python train.py --model="encoder-decoder audio transcriber" --dataset="read English sentences (LibriTTS-R)" --win_length=512 --encoder_norm="batchnorm" --encoder_activation="gelu" --encoder_stem="single" --decoder_activation="quick_gelu" --decoder_parallel_block=false --decoder_prefix_bidirectional=false --decoder_tie_embeddings=false --beta1=0.95 --batch_size=64
Rows from block 2 of the audio encoder, named by matrix and row number. Each number is 128 + 32 x the weight over its row's rms, rounded and kept within 0 to 255. All counts start at 0. Numbers have three digits each. After the name is the row's rms in percent of the matrix's.
# conv: width-5 conv, dilation 2 (encoder.blocks.2.conv.weight, 256x256x5), inputs 234-251, a 5 kernel for each
conv.93 097:158081180090106125147163123121148166080162159149118153212175186123109176119084136148150123122137119172162136090103083129114160136198122125106158112136122086118127136137147000201174122130053081076149132113117140108085092135176136142099106085091130118149161137092104091092
conv.94 101:110116184130130138149099114182124124111113119162126107115220185117171125142116122152125114156138141127146152145082073130108055121142131103083214122124156132065119152146140091148128074135119081092151075216104106124179091151152160124148109122116076131092135092208116095149
conv.95 099:094157166145119107082101064170140185124132179085127171124111079103112136186147130119137176132128112151147131104098153114134189157142129107132105120147077152163094147174119112087112134157124089120127143123091078114205139091129096081181111128132115167094121107193148095128
conv.96 100:143094139173165118113196091114114141126140159148125152172109143123108135177134115107156107146152082113182097154160135120118111121105157135127098100164126121114095110140149173072122171122114146141124076187107134127200103123120134188168130096037141120054129154120125216176
conv.97 104:105170094121111124134060114120148110130125126125114091134137149143133099160083128072163122140141135147148128115120139191123131126087151154151126147129136135058141164129104156101113095134168107140176146150130080118172176170170106137177134098147156187136161132106205118108
conv.98 097:101163125091100123107084125103090130113116123178149172126154110104139117133122148191146113149214154133130148120079119153118100168140142137072175088130145109095146125118090119145129131161136159126189086097115092134138033135158182147150169150106162124097145096166130108088
conv.99 097:119185091094175086132083124143097116199127038136064179177099116126129128094164112183091097142094142142128162121137167125070152184159111100129118148109114169079099112135132168125139142123089128106160146139112147176146132119097157142079100133141115222175132107117167065083
conv.100 096:127117079164126141159046114161118109135106103141142140076151133141112149140123175068144146106178255107115126123125073142129140088152111128173002158137150131088086139103141130134154118183124098098167118171149139138119110115129137157144108121144142049170140107137083129124
conv.101 100:116144103118152143122141135136087103138103096106155097144125145109152065154114176111053119091127110105106102062138061129079143139104094166170124161161098101134174109162146103172129116189174152100083177166090087101083096133139085140139140138118128108081125105161089126085
conv.102 099:113122073110119099099149135147110127138123082108121115098124130116126133149078129174136116118143133128073143090185128119075118244137100164157085137112174170001137141118105140185116136143059087111141170171132124160090099110076110134186115130135143204143126104101173119096
conv.103 102:130093134120120152141118103158126100121119113109124072146144172164097126136114072182121138101098182146112125110069118104128043215192079153186086100111168210080119200113139081110102136122148130132088135153126165120106133114130120127111084109139056255103126133087177143131
conv.104 102:162092214095106129137104133141073140122122134138136175142124173128082114092159065125117164183123179126113120137121142134130122119086161123059112133125144071152080102122140119152104143132116225113172134180164142160104114118136139180074154103145113178134147135087080134175
conv.105 088:122154106130125141172067118140095195120116118082127149131074109131141107144127141110156108143153178144185082083197118079122176145140095141126141130121137123083178119096118066123120102140096156137137078197138160142175204103125122148141116189150131148130112110148067140135
conv.106 102:153138155136095141146050195088103150094132136152140104173118109149184119130123136152141175122147142155141068153086130110157181101063150111165108094118157162125063127106127131143145143103112122144165037173149133106197207131112201159124171086133127105140159114179088168139
conv.107 098:118112214126092094162126137133109138139194157109167064139134123095132073181105113097149171087165083125113124082089173145131188121181155134117150099128130162089160091186227122126142062128133085097121112146198075139162160159113113086054157113071162138117129074124109134133
conv.108 104:132134162144159149185185120138159196064177126087138118102157141133144163114101099107131122119138095107146131120005093158071092084145176096107165165110110127127154110146143132184134110124122158120184167081141155112119079130135172128109106126106107065140120117167116089152
conv.109 098:122114137083123135128116139136131138084213148113130179122118109126190131120096091158126192090078180075140117100160156087152095143113125137192101129132090126039151093100155083110125138111121095126089144131116142127091162127122137095047097115104118091128099099107176150170
conv.110 100:105170148147125050163167161074170132120124113090145076165098089140129144184123123144140154082128131115122151134112176151156136099085132081168190155097138089101160128132125109128153066097165182092075125112148124138115109162149112202183073078113100095111165126105148153178
conv.111 100:035147078124151124113140127077122140095132175100102130111081096123129123119109106122143174139140099096146106145113166103114114116083104096125119099114078122114080124118142097092086128174073124099122091142080148123093146097138121125140138100143075113104093082087104098141
conv.112 100:142121106157146119167095126088148092138144145116154098127078102114104173177123132067141156130184112140092115106097149127240177084130100141157073158089106109163126126093095081120154137111107117102076167144098082112158146187105140111183182105128153132106121145153113143105
conv.113 102:138154141132145163121136117150136121182172124129179227114137101174082144160126136109167139149138116128118127130130134141147167126141084117153174107142125120084085132136125157117120180099187156116184104255116098139160136119105105113115083133184118139105120082142139145152
conv.114 103:078120086095156117163103090136119093104128124111139146110142132137116226110141127138204095125096139113137139147137087139123128127116165130130138077122113128087085102176122076095218096126138143093167090043212103149113146129146111149141064113144134066120154075129118123171
conv.115 100:113150160111123140098137113134108151120111108193117184170119091135200166181102165167118126106130094110146154165191157118143165128103069108074184101179164094097127152137114147123065094131072085127077135110112144076158141098088138116138098152138186108091107162143186148082
conv.116 096:143138051073137140121079097127120091098166149129155167071151101154182125096124136141145177157108200156101125103168147141070153093071124152114148108126171132100149122117086130171155091159150100102148125162135136117074127084146129192138165108131113113125147130163128091149
conv.117 101:168083122089179110152137158131187187192112140147097174130152121108155128133137152152097108116098170129126120089142184105213087080146103127073090076164171177135105104147114108090098143165135126115128131141133133150123146139111175155118130118101128154108106199144209112133
conv.118 101:129121149151132090163111114142113158193099050147134117118114151107125115152149146093164149128135169139117141120096140095130115163128120082164157145113102126139120189128134113110146145092121112126116117098184146113132108188131177149055091157129154212138178120151138148126
conv.119 095:128117127154118142123167123116118121092109169108080181115106164133050162137120195075149143102126100126131137126114123127128127121140107058131137146127102140119051145125119195177136135151085150102168128127117116099056184129121126105147200099143049080148111110135168177108
conv.120 092:126174083142166105105076076160104111111123176128077116177191160098141136145147133138072123192159209126140117199093158107108137194066108132098079166169151104097115121114096144147087139167114138164126148119081114158125103135068106090137131129134106118149136138123117148130
conv.121 102:131110095128117119127098150109154185108051136088122164051133107082101201099136131094183131101148166159091124101200096140145177098087111143131120109136107135096109137091128147133108123139108126098192155105154131100138144122111105095152159154103173107116102140125149061152
conv.122 102:114155127152178150103113121101126078160107188130135193113128109148127160153130184054192125172185173042145158183073193123126119129111168069138102141131063116104137131125102206090134093105146134117095136119129176051120152161158151117106120135131069167098124120131139125167
conv.123 099:101137185095127121151153121192120140173142129073154122101147062183165139130112161139149131134058121095199086130142156099087144113144128170148158120079146089164156101077101117065198150065180087154137095201116146104088150119102139125094092137121101165131116112167104118095
conv.124 103:130127083083133164131139097162100162084138148157143118157129085117182119137160157104123161140088139085136161148119089104158083141087102125136178136136061122124150102167095051117157129129110118136127182023146160142148053122092182035097121127135174160117116138151114130163
conv.125 099:123058205190170088157132151142136095103117134154090143127078204209115099110095182111120146079049064091118106153108152102083108125117124126060140176163114146095142104114075079093136132104110131138117085090116078109149115097134153185161148138167027110108130201136115105124
conv.126 101:090121190123148125183111104113117117108096149131175037183146104127128101127147089166121134087142102142144110109143093115131115119103133111113103153134151120121149106092169116146102150103213111137144136136161113116101164060108125137123175157126207105108118159088090133135
conv.127 100:198160105101090122145215129049144081104161177104147155104155092109208129122103079140124104063161126175129142123169150151201069105152120124096115076183123100110089061150103138153114188139085136093078150189179147107149142138116144122128132157097140118154155083070118146127
conv.128 099:106149074117129116140105113084124160160197157142122150145090164190088133078079099115142111072117170192119118113148116104112133137149099137126116122126159124080057155119134098143117113098124143098113167107177097098140118146127174171137112114105140120134100157136105128127
conv.129 101:152127153112162172086093133186116138122095111122109151124162146074113152119166166148098108158162118086167084155118160134228121123108140125056135131167101105179165131146111156146075155148112136121121200140094113114184143122151134076097173162103208111085121187147126112139
conv.130 101:113143122130115133109112101145108112126158113130224115136108150223115096103091204054132168091107161080129102219107118125050090134121147137105203089122200125134106101127107091171090116058136171152140107112095168149220095085126113029134139108070213092177151118175147137126
conv.131 099:153189127142196242164120095130172063125150104161119063178120137109126088152197120168114096167094112152091112125187147178109110082145129183153134095107131145050111149205190047145104106141120137151140167180110077137053127065112145211155130149193100169141079118150092123137
conv.132 100:148099106092131070189151232179151134132096129097089083061132132092154069075130142102128114052049130089142125105104085110150142185119144163089101123116094137164153102140069135135158089117133080115069177167132051155050138161169158151162135155124125139130131133151136120143
conv.133 101:127052125163138055099143125156168113127085117111086161086147136126127092150098071128115187177105157134131135128130098136183092146114107119078183108091128096107158043133072174133106121116090151113130091151223106188095121122128128118138113084130092169119083128133115139127
conv.134 102:173036177169131137100141170134101201120104107061160140109099104106133129116099125102049101115077145131138095047094159042185097143060160125060181106158122104118161140161202115109099142128164121137124112143158151118072112122092111101137166130127153145157139108096092084165
conv.135 096:134124066124164127065094085144139176104115106117103146199088092188099131120141143135156144148124092127131095141096137135109128057093151112135086130120101085118104137102174111105083125103124159166151179101128104156128140121143168134145138137121153132118138097168138128096
conv.136 102:114139158137093123113119123107125127082108110135104160104166137123111081136120136103156099112110135130146116104119169137135095131107145146145138120110137136101067121140113127044183163134144142120063135100230065108123156147163083131148177126107115134105157123131166109122
conv.137 096:173109065142137106088095136111175106156121141169098101119147097090061133116096146162120125156075129180137100115127102149160131165152131147171108104144150176087154109139122150096115101136066118102144073126140121166185118067110101177178088110163149101062119135127146147056
conv.138 099:123135121073155115148139130104138067125131107146139085129149120150122113132179119122126118112179077060131127108024152123089100120095179136157030108125151225140133109111114129116151091086065127131184069113100157151189115121093129140141149122122140125103211136118132097120
conv.139 098:126082133132146093129142149134091109160120148148119110113095149119106139140164029125135108136148102127142154080145189081101130060124114144110150151117125159144075119138109100122080122127156097142137073224099176147108154110146096127199096148123061175150139098131069182121
conv.140 103:071135094155125153089152134122163112107138146106152167138151139179133171143150133110130144059042255133166108081126105150147053111125094105104122082144144149115132122138150155099075080138081161097098102095193141093069125152159091081174163120106083059090144128154134133167
conv.141 096:140126127149105151151118099119143157153148117098129127193126115150114043137126114028063123160091039093130115106091113132132132102113122123123170142118113132175171132070103116170111145152151158169132113101134093098125060096092136122162108139182070109069134107092117095137
conv.142 097:102156173127089131146116138097112124113107129057124126139109133115148102122097095137170174103152142115081118087071135138136074156113146128113173117142141145098135151094121109137123145205157133124056134144113148121084075157135132142104139155107102128143173080115114120129
conv.143 103:119129141131125138102139140113116165096140128130159124106145104109158177157096124128120130147122165163117105188075113137120132177093116082142101147126095145133124126104142133100169112105135122116149124080175131139111132105117150138125133084126158074104161110165094134138
conv.144 098:075101206137153146084179137110144145098138149129123149088139162158068140124110187067175124120145151142114121228085062150163140162144141077152196215139131120072123141137121170122188100117094124138145180082132099100160151157101089131192129110148181141107148117161122136132
conv.145 099:125179096120123117163090130174083052199104118132166090135072118196090063078125146093106146128166084148167138104169183093098116119110158123131121142110116156140075110150086203134137143139132132141137090186085167135102108101135131085148131164114174150098144103136096086114
conv.146 098:100119089112081129126096112170117158100087132066121158145147116135120126144130132092152082114138100155167136134119106136132209141190105098080163153107136129102079165130125137150136108109112175127147151141181113122110106071101131130161107124155123172147127147118198126116
conv.147 101:132116151133113149161182129161092116130170124090062116068111106137142103077124130129134137134070075184110094163130085104137114127119124102149128162069102103160163152154125128152108125108108159093149095092164127110154102163137117158151145129145161105156164131121158114132
conv.148 100:153124087099164175118139095170132193139157109094213095166153087158133149092137102136116115122110066111169092155086126144124172110114122109172133094165134108158110158109099070177141130121109134092104138120141116086102122133147135099091117161112127098129134120142106108090
conv.149 103:121118103139129140160109113128148142124081114118160069090140130119125109128144164113135194055164079156125130112145102121126149172148119160136114126151114105113150114108167056105153139128111136153104169168151128070018255172128108140068159143102075226091160122104221089145
conv.150 100:164126121155149089180115153133142145112211145111137085161149120071180047133108103132096119160255092106110130204176066131119100076091101083139129134143103111122189126134155069238143132149127119142165084127118093136104186118169162160094103111141122152073123130112137141130
conv.151 102:174207193162153148145143117131114179157099118178031139108157109135168112098125101108105126184132107120116163111144107075167089117150103159123137142145164106114145140191088143072104120181151144159144123125071092038101086114148083132115145110134077102095134154147148125121
conv.152 100:114158128112158129172050136157108073028126112120120083161132146116140109109143140126159127208160178162070095186172150148149110039175160120141144146109125139067105153100190130205127119141089187121157181160134126138084139107109123116120104182102106081178124158106120116127
conv.153 099:124169145162126113118151089128143120159135136140112084194108123120134124142109145078149136120173074108128135121130113103126141082075155097140084126153145094177143042145099195117123128134098084114114113059152144128116227124139125138134086098107118125110128158173085157157
conv.154 102:183182125196143146096230096128168169086093107121134084121130128089108131128108123125171131175187130091128149145126130093157135104101105098146124105095094126076136154133136153140093169161108122097127131088107139095097193140142145113124187134080119091146118144181134088124
conv.155 099:164111081168129151128118088141122134227089153132148117158166140103049136104151119076135122163136121178129077117123130160159105191124140163099157113149130164137086144097157181092133116166167086131141127113086141082148150124160128126157112149102141178148148152148160111129
conv.156 103:127096143172124155167084146126122118087108146156091150155148146147075133124120155238078080128094182133106141131104110133136121255100089117185057157130132145044148159134095094121141139140131118110128117210127115148137136166115192150072128100199107166127103168093134107071
conv.157 101:163138068123113155136118143165106137119121143150132174087125111140120080149125102185127107135153115045086090104172113161135110147166150086111115136136120142105141162140094127125091079100169120113116094196047069074178108156102113122066115178110141183144108152143201107148
conv.158 097:158174110105126144064079136116116132101165129106146087147144118117091183156118125111171150117098107069159081173101143140155060130091095149126134116130142158042125119115129162116128110121136150153080095105167101128068102131140160079094105133135058121158143093057161116119
conv.159 103:162114102072096185049166125141072120091189141138102113150126116120113104141183119148112156132156122171122134179063157141120111114104183134128069116142137136169094152096117140061124180108084105144086106163122162158121088139151161189150105121092122147142129165101113007129
conv.160 105:107088113152144127022051143141175136182142111114152156129135124082143095113064096153118136100111142170112125135126094130130077140143138132115135125157102161126089123149112175132185116126123119095153026137115125159160090131141185115144150171127041153113139113107166087113
conv.161 099:158109053127117148104121116180109151152054157109089136196117088088148212134164101152121066121110128097104107083086172161095152151111117089130142169152107090210079122121152079134089130230163213100231137101123135131128182050109132145087113138164098107156138120150131113150
conv.162 106:140121069115051113089113149125236165148082124175167156107116154118100187097117126191125111118157106120185112113166131110085116098124138133123109110126158124150106140135119155103202111138114096086129213151128136153133133167094089132045088148172190169179124143127137162090
conv.163 099:142202090131124086150159104142124083129179154135175061146150115101097179134108136088095087115228078116148155097104141104121130055100127182127139149137098122187112123056149190112172106123133084133161166090088127145134134136135090144097107165122142072155085085072092159116
conv.164 102:128129223159107138085116114138098134097104157157161136156063130116165124114073114110148100161148096149123179116150175119147086087149109125119139150097117111153107152115128130175125123152122104152168117142087199137119111189171133148167145118143138145098145108083162170129
conv.165 098:103172128118154085057108143145147095131141114127163125111152170086115138141130178127149130141106154125089140096154086099158148123150119136151116130137136046116110127108111137094162143188145119119110192142094153155110087171162075107131156141109249113156141138141128129129
conv.166 097:090106095125111162137143130148102100106162068085126118141128132129101062123156188151077107134149034146132114151199136103135161116114196146105104091159121132140085132091096134110070186076126202135093132164121160108208179138135149090143127159102139228165123154153188134134
conv.167 103:123113115175052074111133071127132141160169119136117146182100108116163089088119116095150116144099162150182164136080159149137127122107129068121132217140107152115040114130110095154165087081119130113133138184135136134173128079137133113064099127150089166168117116127129070173
conv.168 098:167120146123119159112120134182096084146123130114145123129122126170147116128124168112111104129112135079154150124127154133069133123137111113043165115085156074145152170093144132141136136241126135125090188143119157130104102095149136097157166118150109149140116074105148114115
conv.169 097:089088097153102159130181140114176116080156138119149111081159147103149139135135128093182084094166059108156157092092142080104109123135116093126144140140127135122135167071130150125142090166090151134132071162126113164117122126101100113255157117134133109160113139096067119068
conv.170 104:121142137113161087255153101138125136072185116158118129120119104154138123168082158154149130159143081118125145162117151135114125128174132101175136109075117118166112112117139097185107157097106074124125120086126146088111093155143102153146105141132124125203095084140089178086
conv.171 099:073115139115147072136064176117144108163092145108143132081096091141111118106162087111116152107116092142052142088103062101122147156180122145120182141169162115118130116112215174133114151168151146139090122076114106159088129128124164099144121126130158115169130116113122147121
conv.172 100:092135134085107095134136114196170198101151094132215096117123108168126120114122141069129130122125077143157148077142142137127050132128073123149106154111120148138110177154092091080142057097146120104124108173123137122085205112105126088128113166082103145141123127198110144106
conv.173 095:153183137103125146158118088136109140123137129113127154160100130091047147125105160213089115195100089155100136156119148122141157130118129127131062114130160137236146142128093073122109125153174158133107113106126092121104160128094135202174151136140127076140133163171181174122
conv.174 103:109132123193168170138148118114144150122119143156043113134091160096131137128128133160102172168091117138124180134096102140110141099125143138108119111155130169103130108127137162105066126105127187116183096120146145149077120110094129116164114123147121129108109089083142111119
conv.175 098:133086094112105134108169123099099117131124150149113141129131132100087157117087160104157130127142113132146155064182110103053187144179113081168077106148119132132131111132131147119062153139157109134167113145140134130124176116091164019145124134108090255028088110101143118118
conv.176 104:104093175066138139075132126166105164164115127085115150141149106114067071123113085159157150114141117100084100126105190138082123082135151119100167120124132175133134147088160118161141124121142135154188079160127118121104112156126148142097146119088125166138109089097155122139
conv.177 099:133138148095117084114148138128112077141165154159141045065104150134125132150112141125113124141144093102105180183086046110122133107116175109125124120089141111143104128106138144035154140217198139064125158232076127129104122079075095144177147089126157176113099144163111144072
conv.178 099:045117146158098140141166144081101111103192148113164173125159132085226118130180070186118115106083116100076091105112135093131074176091108102092163144084144046091121073136078109186129132122110131106109116048095099094155116139105127130058143113095131092129080109088235129068
conv.179 104:100132144124095178127117187040129138136170180090130113093144175091112090144187090130104159074081064096179101159129088092103096093096154130093110121159184098157132119107117103134210099116151223083130129105129141137099171000117130116111178142088180150173086095085126144162
conv.180 096:079205117085074124144144135112155110102133124144130131101137151154118072137190114110082145129054142162120129088157116110120111131123115090145113126129095094215130069124112141156127085114081133209180147127125124109134202119094125145091169181162180087098119141119099158143
conv.181 099:126174111126067119165135185141133144143127138066093126149145106139110152131132110085182136110157066103104120105135131147110106084154100115155118143113156197100089134059120155119110121091123174154110117071162148108158156068147112131104174139164033109105141128110083150171
conv.182 105:136067142106113092124188131107024206124142130119243108156135119134137096138109116185108125190167075105072145158081143131080163169124142103145119144132183123084120158084246141130136073097103133113135134116098123162174135121126142068094116111118163100114078105045183125148
conv.183 101:134131068099123115120252072126119075180157094120104113120139118124106072089146135023118121162155149137096121119106124096114179100080146116109106090146160117138154146083152167103169122115099098122194171037140115160113141132097099130135127110170116109156088133122129159180
conv.184 097:136166156149138141125131167119104098140124178149152090146095097193086135127103155164170124077079179099115141143093116111124075200184149163100187107114163135059144140136105129172122153099123138104128143119156112144151157152133156094095102108132164124072143123145155169141
conv.185 100:130109134120105104088147109157104139106118097100100197147114115111125115153112166104101131124138138144150182097134166125140160132167093108114191099153115156090093127177161116089111080165099183120107159085154151144110124124066101110112056133147097107178098092124048106093
conv.186 099:143106105133130189146062174119107116083138117143153099104113174129097139136132142108137140125120093058082150120145107131133120114086112090132193165106158070105151102114164187154142130122117165118114164064138125139157205083121113121132162086107150119093130106128089161125
conv.187 101:116149121127099203104068081145142191156153135184106169087124156109162184122108082120143123129104136147160086153230113140128147081113129143156107100065192109140134148154121093188112086103095114093148139114089159161155147129125135159100119116150133101138133136118098156166
conv.188 099:105081086155114127081176102127094140153069096142169119152111111144091154106132112148108078088154126133149125115060146102094141103136127121158064166119094121161146135150134170074112103122073108146122104165080128136124095111109130075118076121121104100139095087086121111061
conv.189 090:120102110128166127139084163154164177095076120157111146103161170146076119131107115010133122141113045164167125112235098099092121175061154160138167110141109098143151129138141182056127106102063126059123150106163147107198111133126125143088126137138175195144134117094118138173
conv.190 102:132183099153111132079174117104165072128079146144135162032137110117114171083149115118226134081163120112134151108150103122104174030148119169112132122181077192152047157106096138046137116115082136109120149127136173120118073074108135124153111138127143055163157117196062230150
conv.191 096:136168121128140068208102058167130137105159148144152087128092171209129119106112184107129140087224129116110153145239152152168110078137135119094122116110144147104162079141122103125138089139115149134168107137095135147228238111126107098089117108138126248151071174177112125114
conv.192 096:111122082075099133086108112121058121103109097145102106146170133129083139151105134174154110151094113075172135137180109102137124134137109171145124103182116114080130125095144184107117071068153070095128146149121136165132105139146161121190083156130175071175101106093107160087
conv.193 102:088054113129137137113113104132135124144081071115116153126077105130143148098158120116159123036138172103106178093138136141122107157140162112084118155131139128127169147117068104098136199100095179135100117081197114117099100147132121146161120136146159110149184139086131165169
conv.194 096:158152130133138117092064206125171126185112176139174119114101138137107122130103166099137133125121067074167143198124092125122104164118104106152145112138155104113174125141110149084123127157099065102127176133111146103151124097119134081105130120143194077127109135166149102169
conv.195 097:135135068117124129197000166085168116212144120140048155130116117125049147097112147098156148120034212118082122066122078134170128101108135173140082075122121132099146133088137139164095148143152141138132140102142119109103091130135122111145085129141133063128129131129111107121
conv.196 100:099224092112146148148108109114147101120133158089154117125149113165140099113126148134127112100141132136109076139073136123140057162081167113187099115093160121073183090121156146044139125131138123132097191109116112134185086086105143082154143126103165094143181115177107135143
conv.197 103:148118145136100107104157141112112111112127118124095091064112105155102102077126111133088125106139152127121150144107108146134119126084127107147151144112106125091140120132193082063133168114105126170111123086165113132115084154143137119159100106119142039139111095135130158112
conv.198 102:143084150121125135117094153079121111122182156089111125082077122110097147077131162176152142137115129147120127153119129136127049172166199110134119113068131141130096106161109150129134143084145140137112162057150098143068139155100115080108112176132100182188108077172149135116
conv.199 104:102122151061090087149181074122130113065123114131084158156148137116118133147117128134149136159148209099127154130084132147131122165150134138124129084123149091068097156127084194114124057101168103128112181132170098153086076154159141194102126147159115119141151135068131097116
conv.200 096:100077131152197154079119198098160073112134121093139133108102115105132104119152145108179143102218140119107153103097091086098085114086128103127151170172137187147075114109161088112085151134162205112121154132110112084111112082114157118113136099130168147147122128116073186139
conv.201 101:149159100110124131146084177155109125101113109123151133083121116130169120108155068236109148155074118119106120108148145144126120201122092112150129134137100138115148144126122143085143114134086094080094147071107167150130143155125140172164139136095131153131155135134110151158
conv.202 102:069132174149127096102149139155101136134103100092156123141110136149119123097130148054113098086132099121148133144133146161113142104150153091215113167067114071143134122099141111141064142135148090180057133143105124126092178154088136069137157149053248101141117075162122106079
conv.203 103:115150164098159200126126159131154183102206132163173061115148153135118088149143097113179138149098015134109098173120080104141140087145161134115171114142160110134145141084128199102143136119098122098182100124104097116204072159138168138079156145160143150155087147127171130133
conv.204 100:132163097151114110130160131144048110118158122078220053113113097096138134108076070133122146114174102149101107134113161095087090111152078181113160101167173115094159117118134096163155165144175099109071172124123179110083110127123133170115146119073171094141135131150134129207
conv.205 103:152129086156114153107133145147124090128116094099065222051141119070120096116139144195154136121171128076149134061163068156163200136151097131087234161156170140123161116083102103116062123172117115148084166114108137135116150084100177152084191166103093184135131080110132168095
conv.206 101:139089180113137087111162098172125141106098091132147057182156135113096147170142122132151103141186226102087082121087206091092079174177101109151088160177115142072118141093138067157134133212164098126131083219110102114182170126090115159095154115135157140197114142119156135085
conv.207 097:130129165132105090132138145155116065087157126128185174154130137087151180166058117086180171129121139143148129103122166111129147124147111150076176109098067119194179129111155094094088030096144180164112135103174175176046106126153099167107116152110139072153142135141153161144
conv.208 100:170123147115144200147184114125084094127093111123120101109131108163155093107127191145102140179144145121136129119066228131095150184127060126120109144054143071142192164122087147095141149170116101118143174139129127074118118154104130108136163150102095230107100185148171012145
conv.209 100:143126127158148128091041151122098130189109142102126114135163140107064104135103112121150155121114164075174136120099108147114100114129092106066113159130099092164104111148120152095146152145166108153117098149120161110100194111144169115081100128131031074123133153133168122091
conv.210 101:138159115134160114170112167117170112169053107065139073153193120138102129170136126103136144112148229147131141065114124166135121139120161096096135108207203134102155082094169070093161132107168026144138124121116103143123170126131142120091153161186105131087147121125133104117
conv.211 099:091084104123125152117100082162131134004142104122104142129136168108064175141093104076167149143128129128137170135074086135122159121109106066080093144174121155122172083142053081112138109125164168163125186146144123135133091135099179175157075113128055131159086188055120128124
conv.212 104:122190138063094127153164083120202159068149163138128133121151179139149115103105099136147114129114184159142105109068092115094132131152183160177131096118143147137153135194130113142140142152110129127178084161172107070101123081097151129135098131058155084182132081191156146114
conv.213 098:115093139158127123159125135106132195131131140128071118127097150112110183126111177142134138089107123133124147149093086148099167125173130174120108153141106142150160107131127132126167109172085126133131137138149141164080127140135094079112123095164175072119129172128218143131
conv.214 099:123141103104125107112138144129070086137129137122134100143130150106152096202117153105094177141115113140105139139061185102124149114112117139138161107122093106156151141124096087138079144084173117149088128146105066119136074125140156147141138127127113133120092072127114060147
conv.215 100:113166098130135149138102116163139143152159101119143159112145124060077160132116102096128120105079143179119148055150150136114101108115110125105125117150086154026146139136132102144148175171192093104148112117139137115053086143096065130123141118142115072080102167114127111139
conv.216 100:162120110148106103104180126080144110155180086099152109186173123130100158101116166076153119171148068133175067130203071161162164127111087153118101100176146148102157126128137056062115174154187097148106105132137151104206151114147136130164086109158116103110143170107133206089
conv.217 100:168101173069099118146083183128153129078155104076064159159119135060163141128221137108127123129111148124162092130128181173188057128104082163118102133131114143176099145069126106170101100149133072149140119107137097125123170123120084172107152161114130116129120106086135119126
conv.218 102:139140057174128138122135174152106202142120174119155115112129118151130117099056165078099116154191123084152134153130138122106135097106158129123128124097101132158202130113137135086083114168119173123120130125107136105166133110137184071007110165158146014100147105153100115141
conv.219 097:084109212098102123144168091151174166056119134111103121100170121164175153105133156166119166168131110133131134145140118081130082150113136104152136094114115149115110107112073100180116123144181202125103154151157126115135129156084120109155091151109203086135087135173154136137
conv.220 102:117106077117172084105176130095157220151111162160133051142100127138123173114101217137132119144128134149108152151114129074143191102103116140095114106105100134212148092118168095083119177071144110125117017136167116094193165118140075092090144126120225109114106109212077135124
conv.221 099:116116145117111056220144104096163087117164150118124145155131144076112101128136101144081139116150147102125115118178124123148078121093128114101095145133187113101125122154069143123138089093118137129075131126119126147078125148092142138119138118174101109141118119099166148156
conv.222 099:134164143117116112105068160143122082103119152152141177126143070128180071133100096220109148139131151082149133105143117130071192142131134132148134114137026107118135095135154081066144124147127096139147096122158074032043181143124143108095101158089037125137151079238106127131
conv.223 100:158146134147140138149126133055166135128135131126138174162157161082222113065127093152139116129097154104128098126202094105177168114128114121128148101132133196121126174096136107135119155122115031192184103125119098161181078174101133106119102108134183145079157136137051136129
conv.224 104:139190099128103123135134088139084117158132104092124115115160113172122160122113134112160112123144063115219107148134086103124092058110098129112098136112127091170128101122155118127109087122152134155134081030252221117130090179147092080103124123126128075196129124134139098104
conv.225 101:131077144094117160169064125152108082089150096117138118090159094172136173140136138074127149155104134155147130157114107162113138122170084131093213095168133129148087155161121074093149180126124180088140125115092136154111199071091115123127060088114145170069116097126106104130
conv.226 103:160102152147158126078175129040058087167143116185101131113082134142128076112148146133145110066200135190060133146137131143116153148177156136142161071134105101149134118141140090173142114124155175107114126186176099116078140158180096155121115160126087125159127137090145086175
conv.227 095:136099084113107134156121108167122115167096143146171089120152045147097116153109092143098172093170065119126156131121087131158132076150126150106114086093137181086142159131152107149130141127106149115064100161122146074144115116124124135169105144146142151137122128135121140111
conv.228 102:137086132151178092125139089100112101082164102148078137107125151117126120103144128153130161163143089092120113093103132122077144109114146144107114130141169068134128117116089125136157119135114140135152096089153099110140135115156126151190131143138068141135103116105164149149
conv.229 096:140172123117155147135139119159100122086131105127120153138152126121085100147139167038130104093195105127132076182143124136130095078130134169116127139161092136071158137150096190117104135123125127114112135124166135097108129105137165145160129101087078145127085165079128129174
conv.230 103:075101090094155137170129193146136078130130101152159075109108078131139142131096084127139125176152165171137129115123095117146010104113135160136130078179097104154182139121156129137115078105125130122044108231144179114143092156121048127143134115148138131148121125092104200097
conv.231 095:135195124133147098132118110166143131175105117132137155178155149143139161138153133078149108124094122166153100132094155143117098119158113112162109153116167115054154126145115203030126121130242080157151125094108127184078191128121174162126130134146094129096137131105164152128
conv.232 101:140126118163126142163117110116091130184103148167096108124085113071141156075108130138091098152090157107098144163080115082112118111119110180104115117117143101177169161169153171110077135064139209060167099119127109111149196122181199193122114157133073182115101143108088127175
conv.233 099:133162113131101168099055105097131098255059127122110152137130101108098153121119112142074119147094122075138124140186159126125115172090124155141139235130144154203067159117155245024137166139167119119099147067108092102128129103125117125099082112135113134126104084115255112121
conv.234 101:111125091072133146095207128093139094122144149122146078182132146090224157149142197060137095123129054146106144137129153147114087139152074095110093070141162108119126126125156105084119116075098079107101158146139121139120000134157115124150108131127173088092109069093100128122
conv.235 099:199102136070093107124089111132085133118092145200123122137112130178091107097099113200161125186153087147185108100148188132128146132134109139169154086051123115156147138056090058109108146137121145072162163115153122120122093151177090097147128130130107122103169149105132114116
conv.236 100:074139111152115152123134118130097131091148081100126168108113130109142163069123048162100130169078115103101155132118136135112056124064097105145143158131154164182104171150097119121134140140212151144134130141078110110148092140144165125165077098120131128123112054104075116086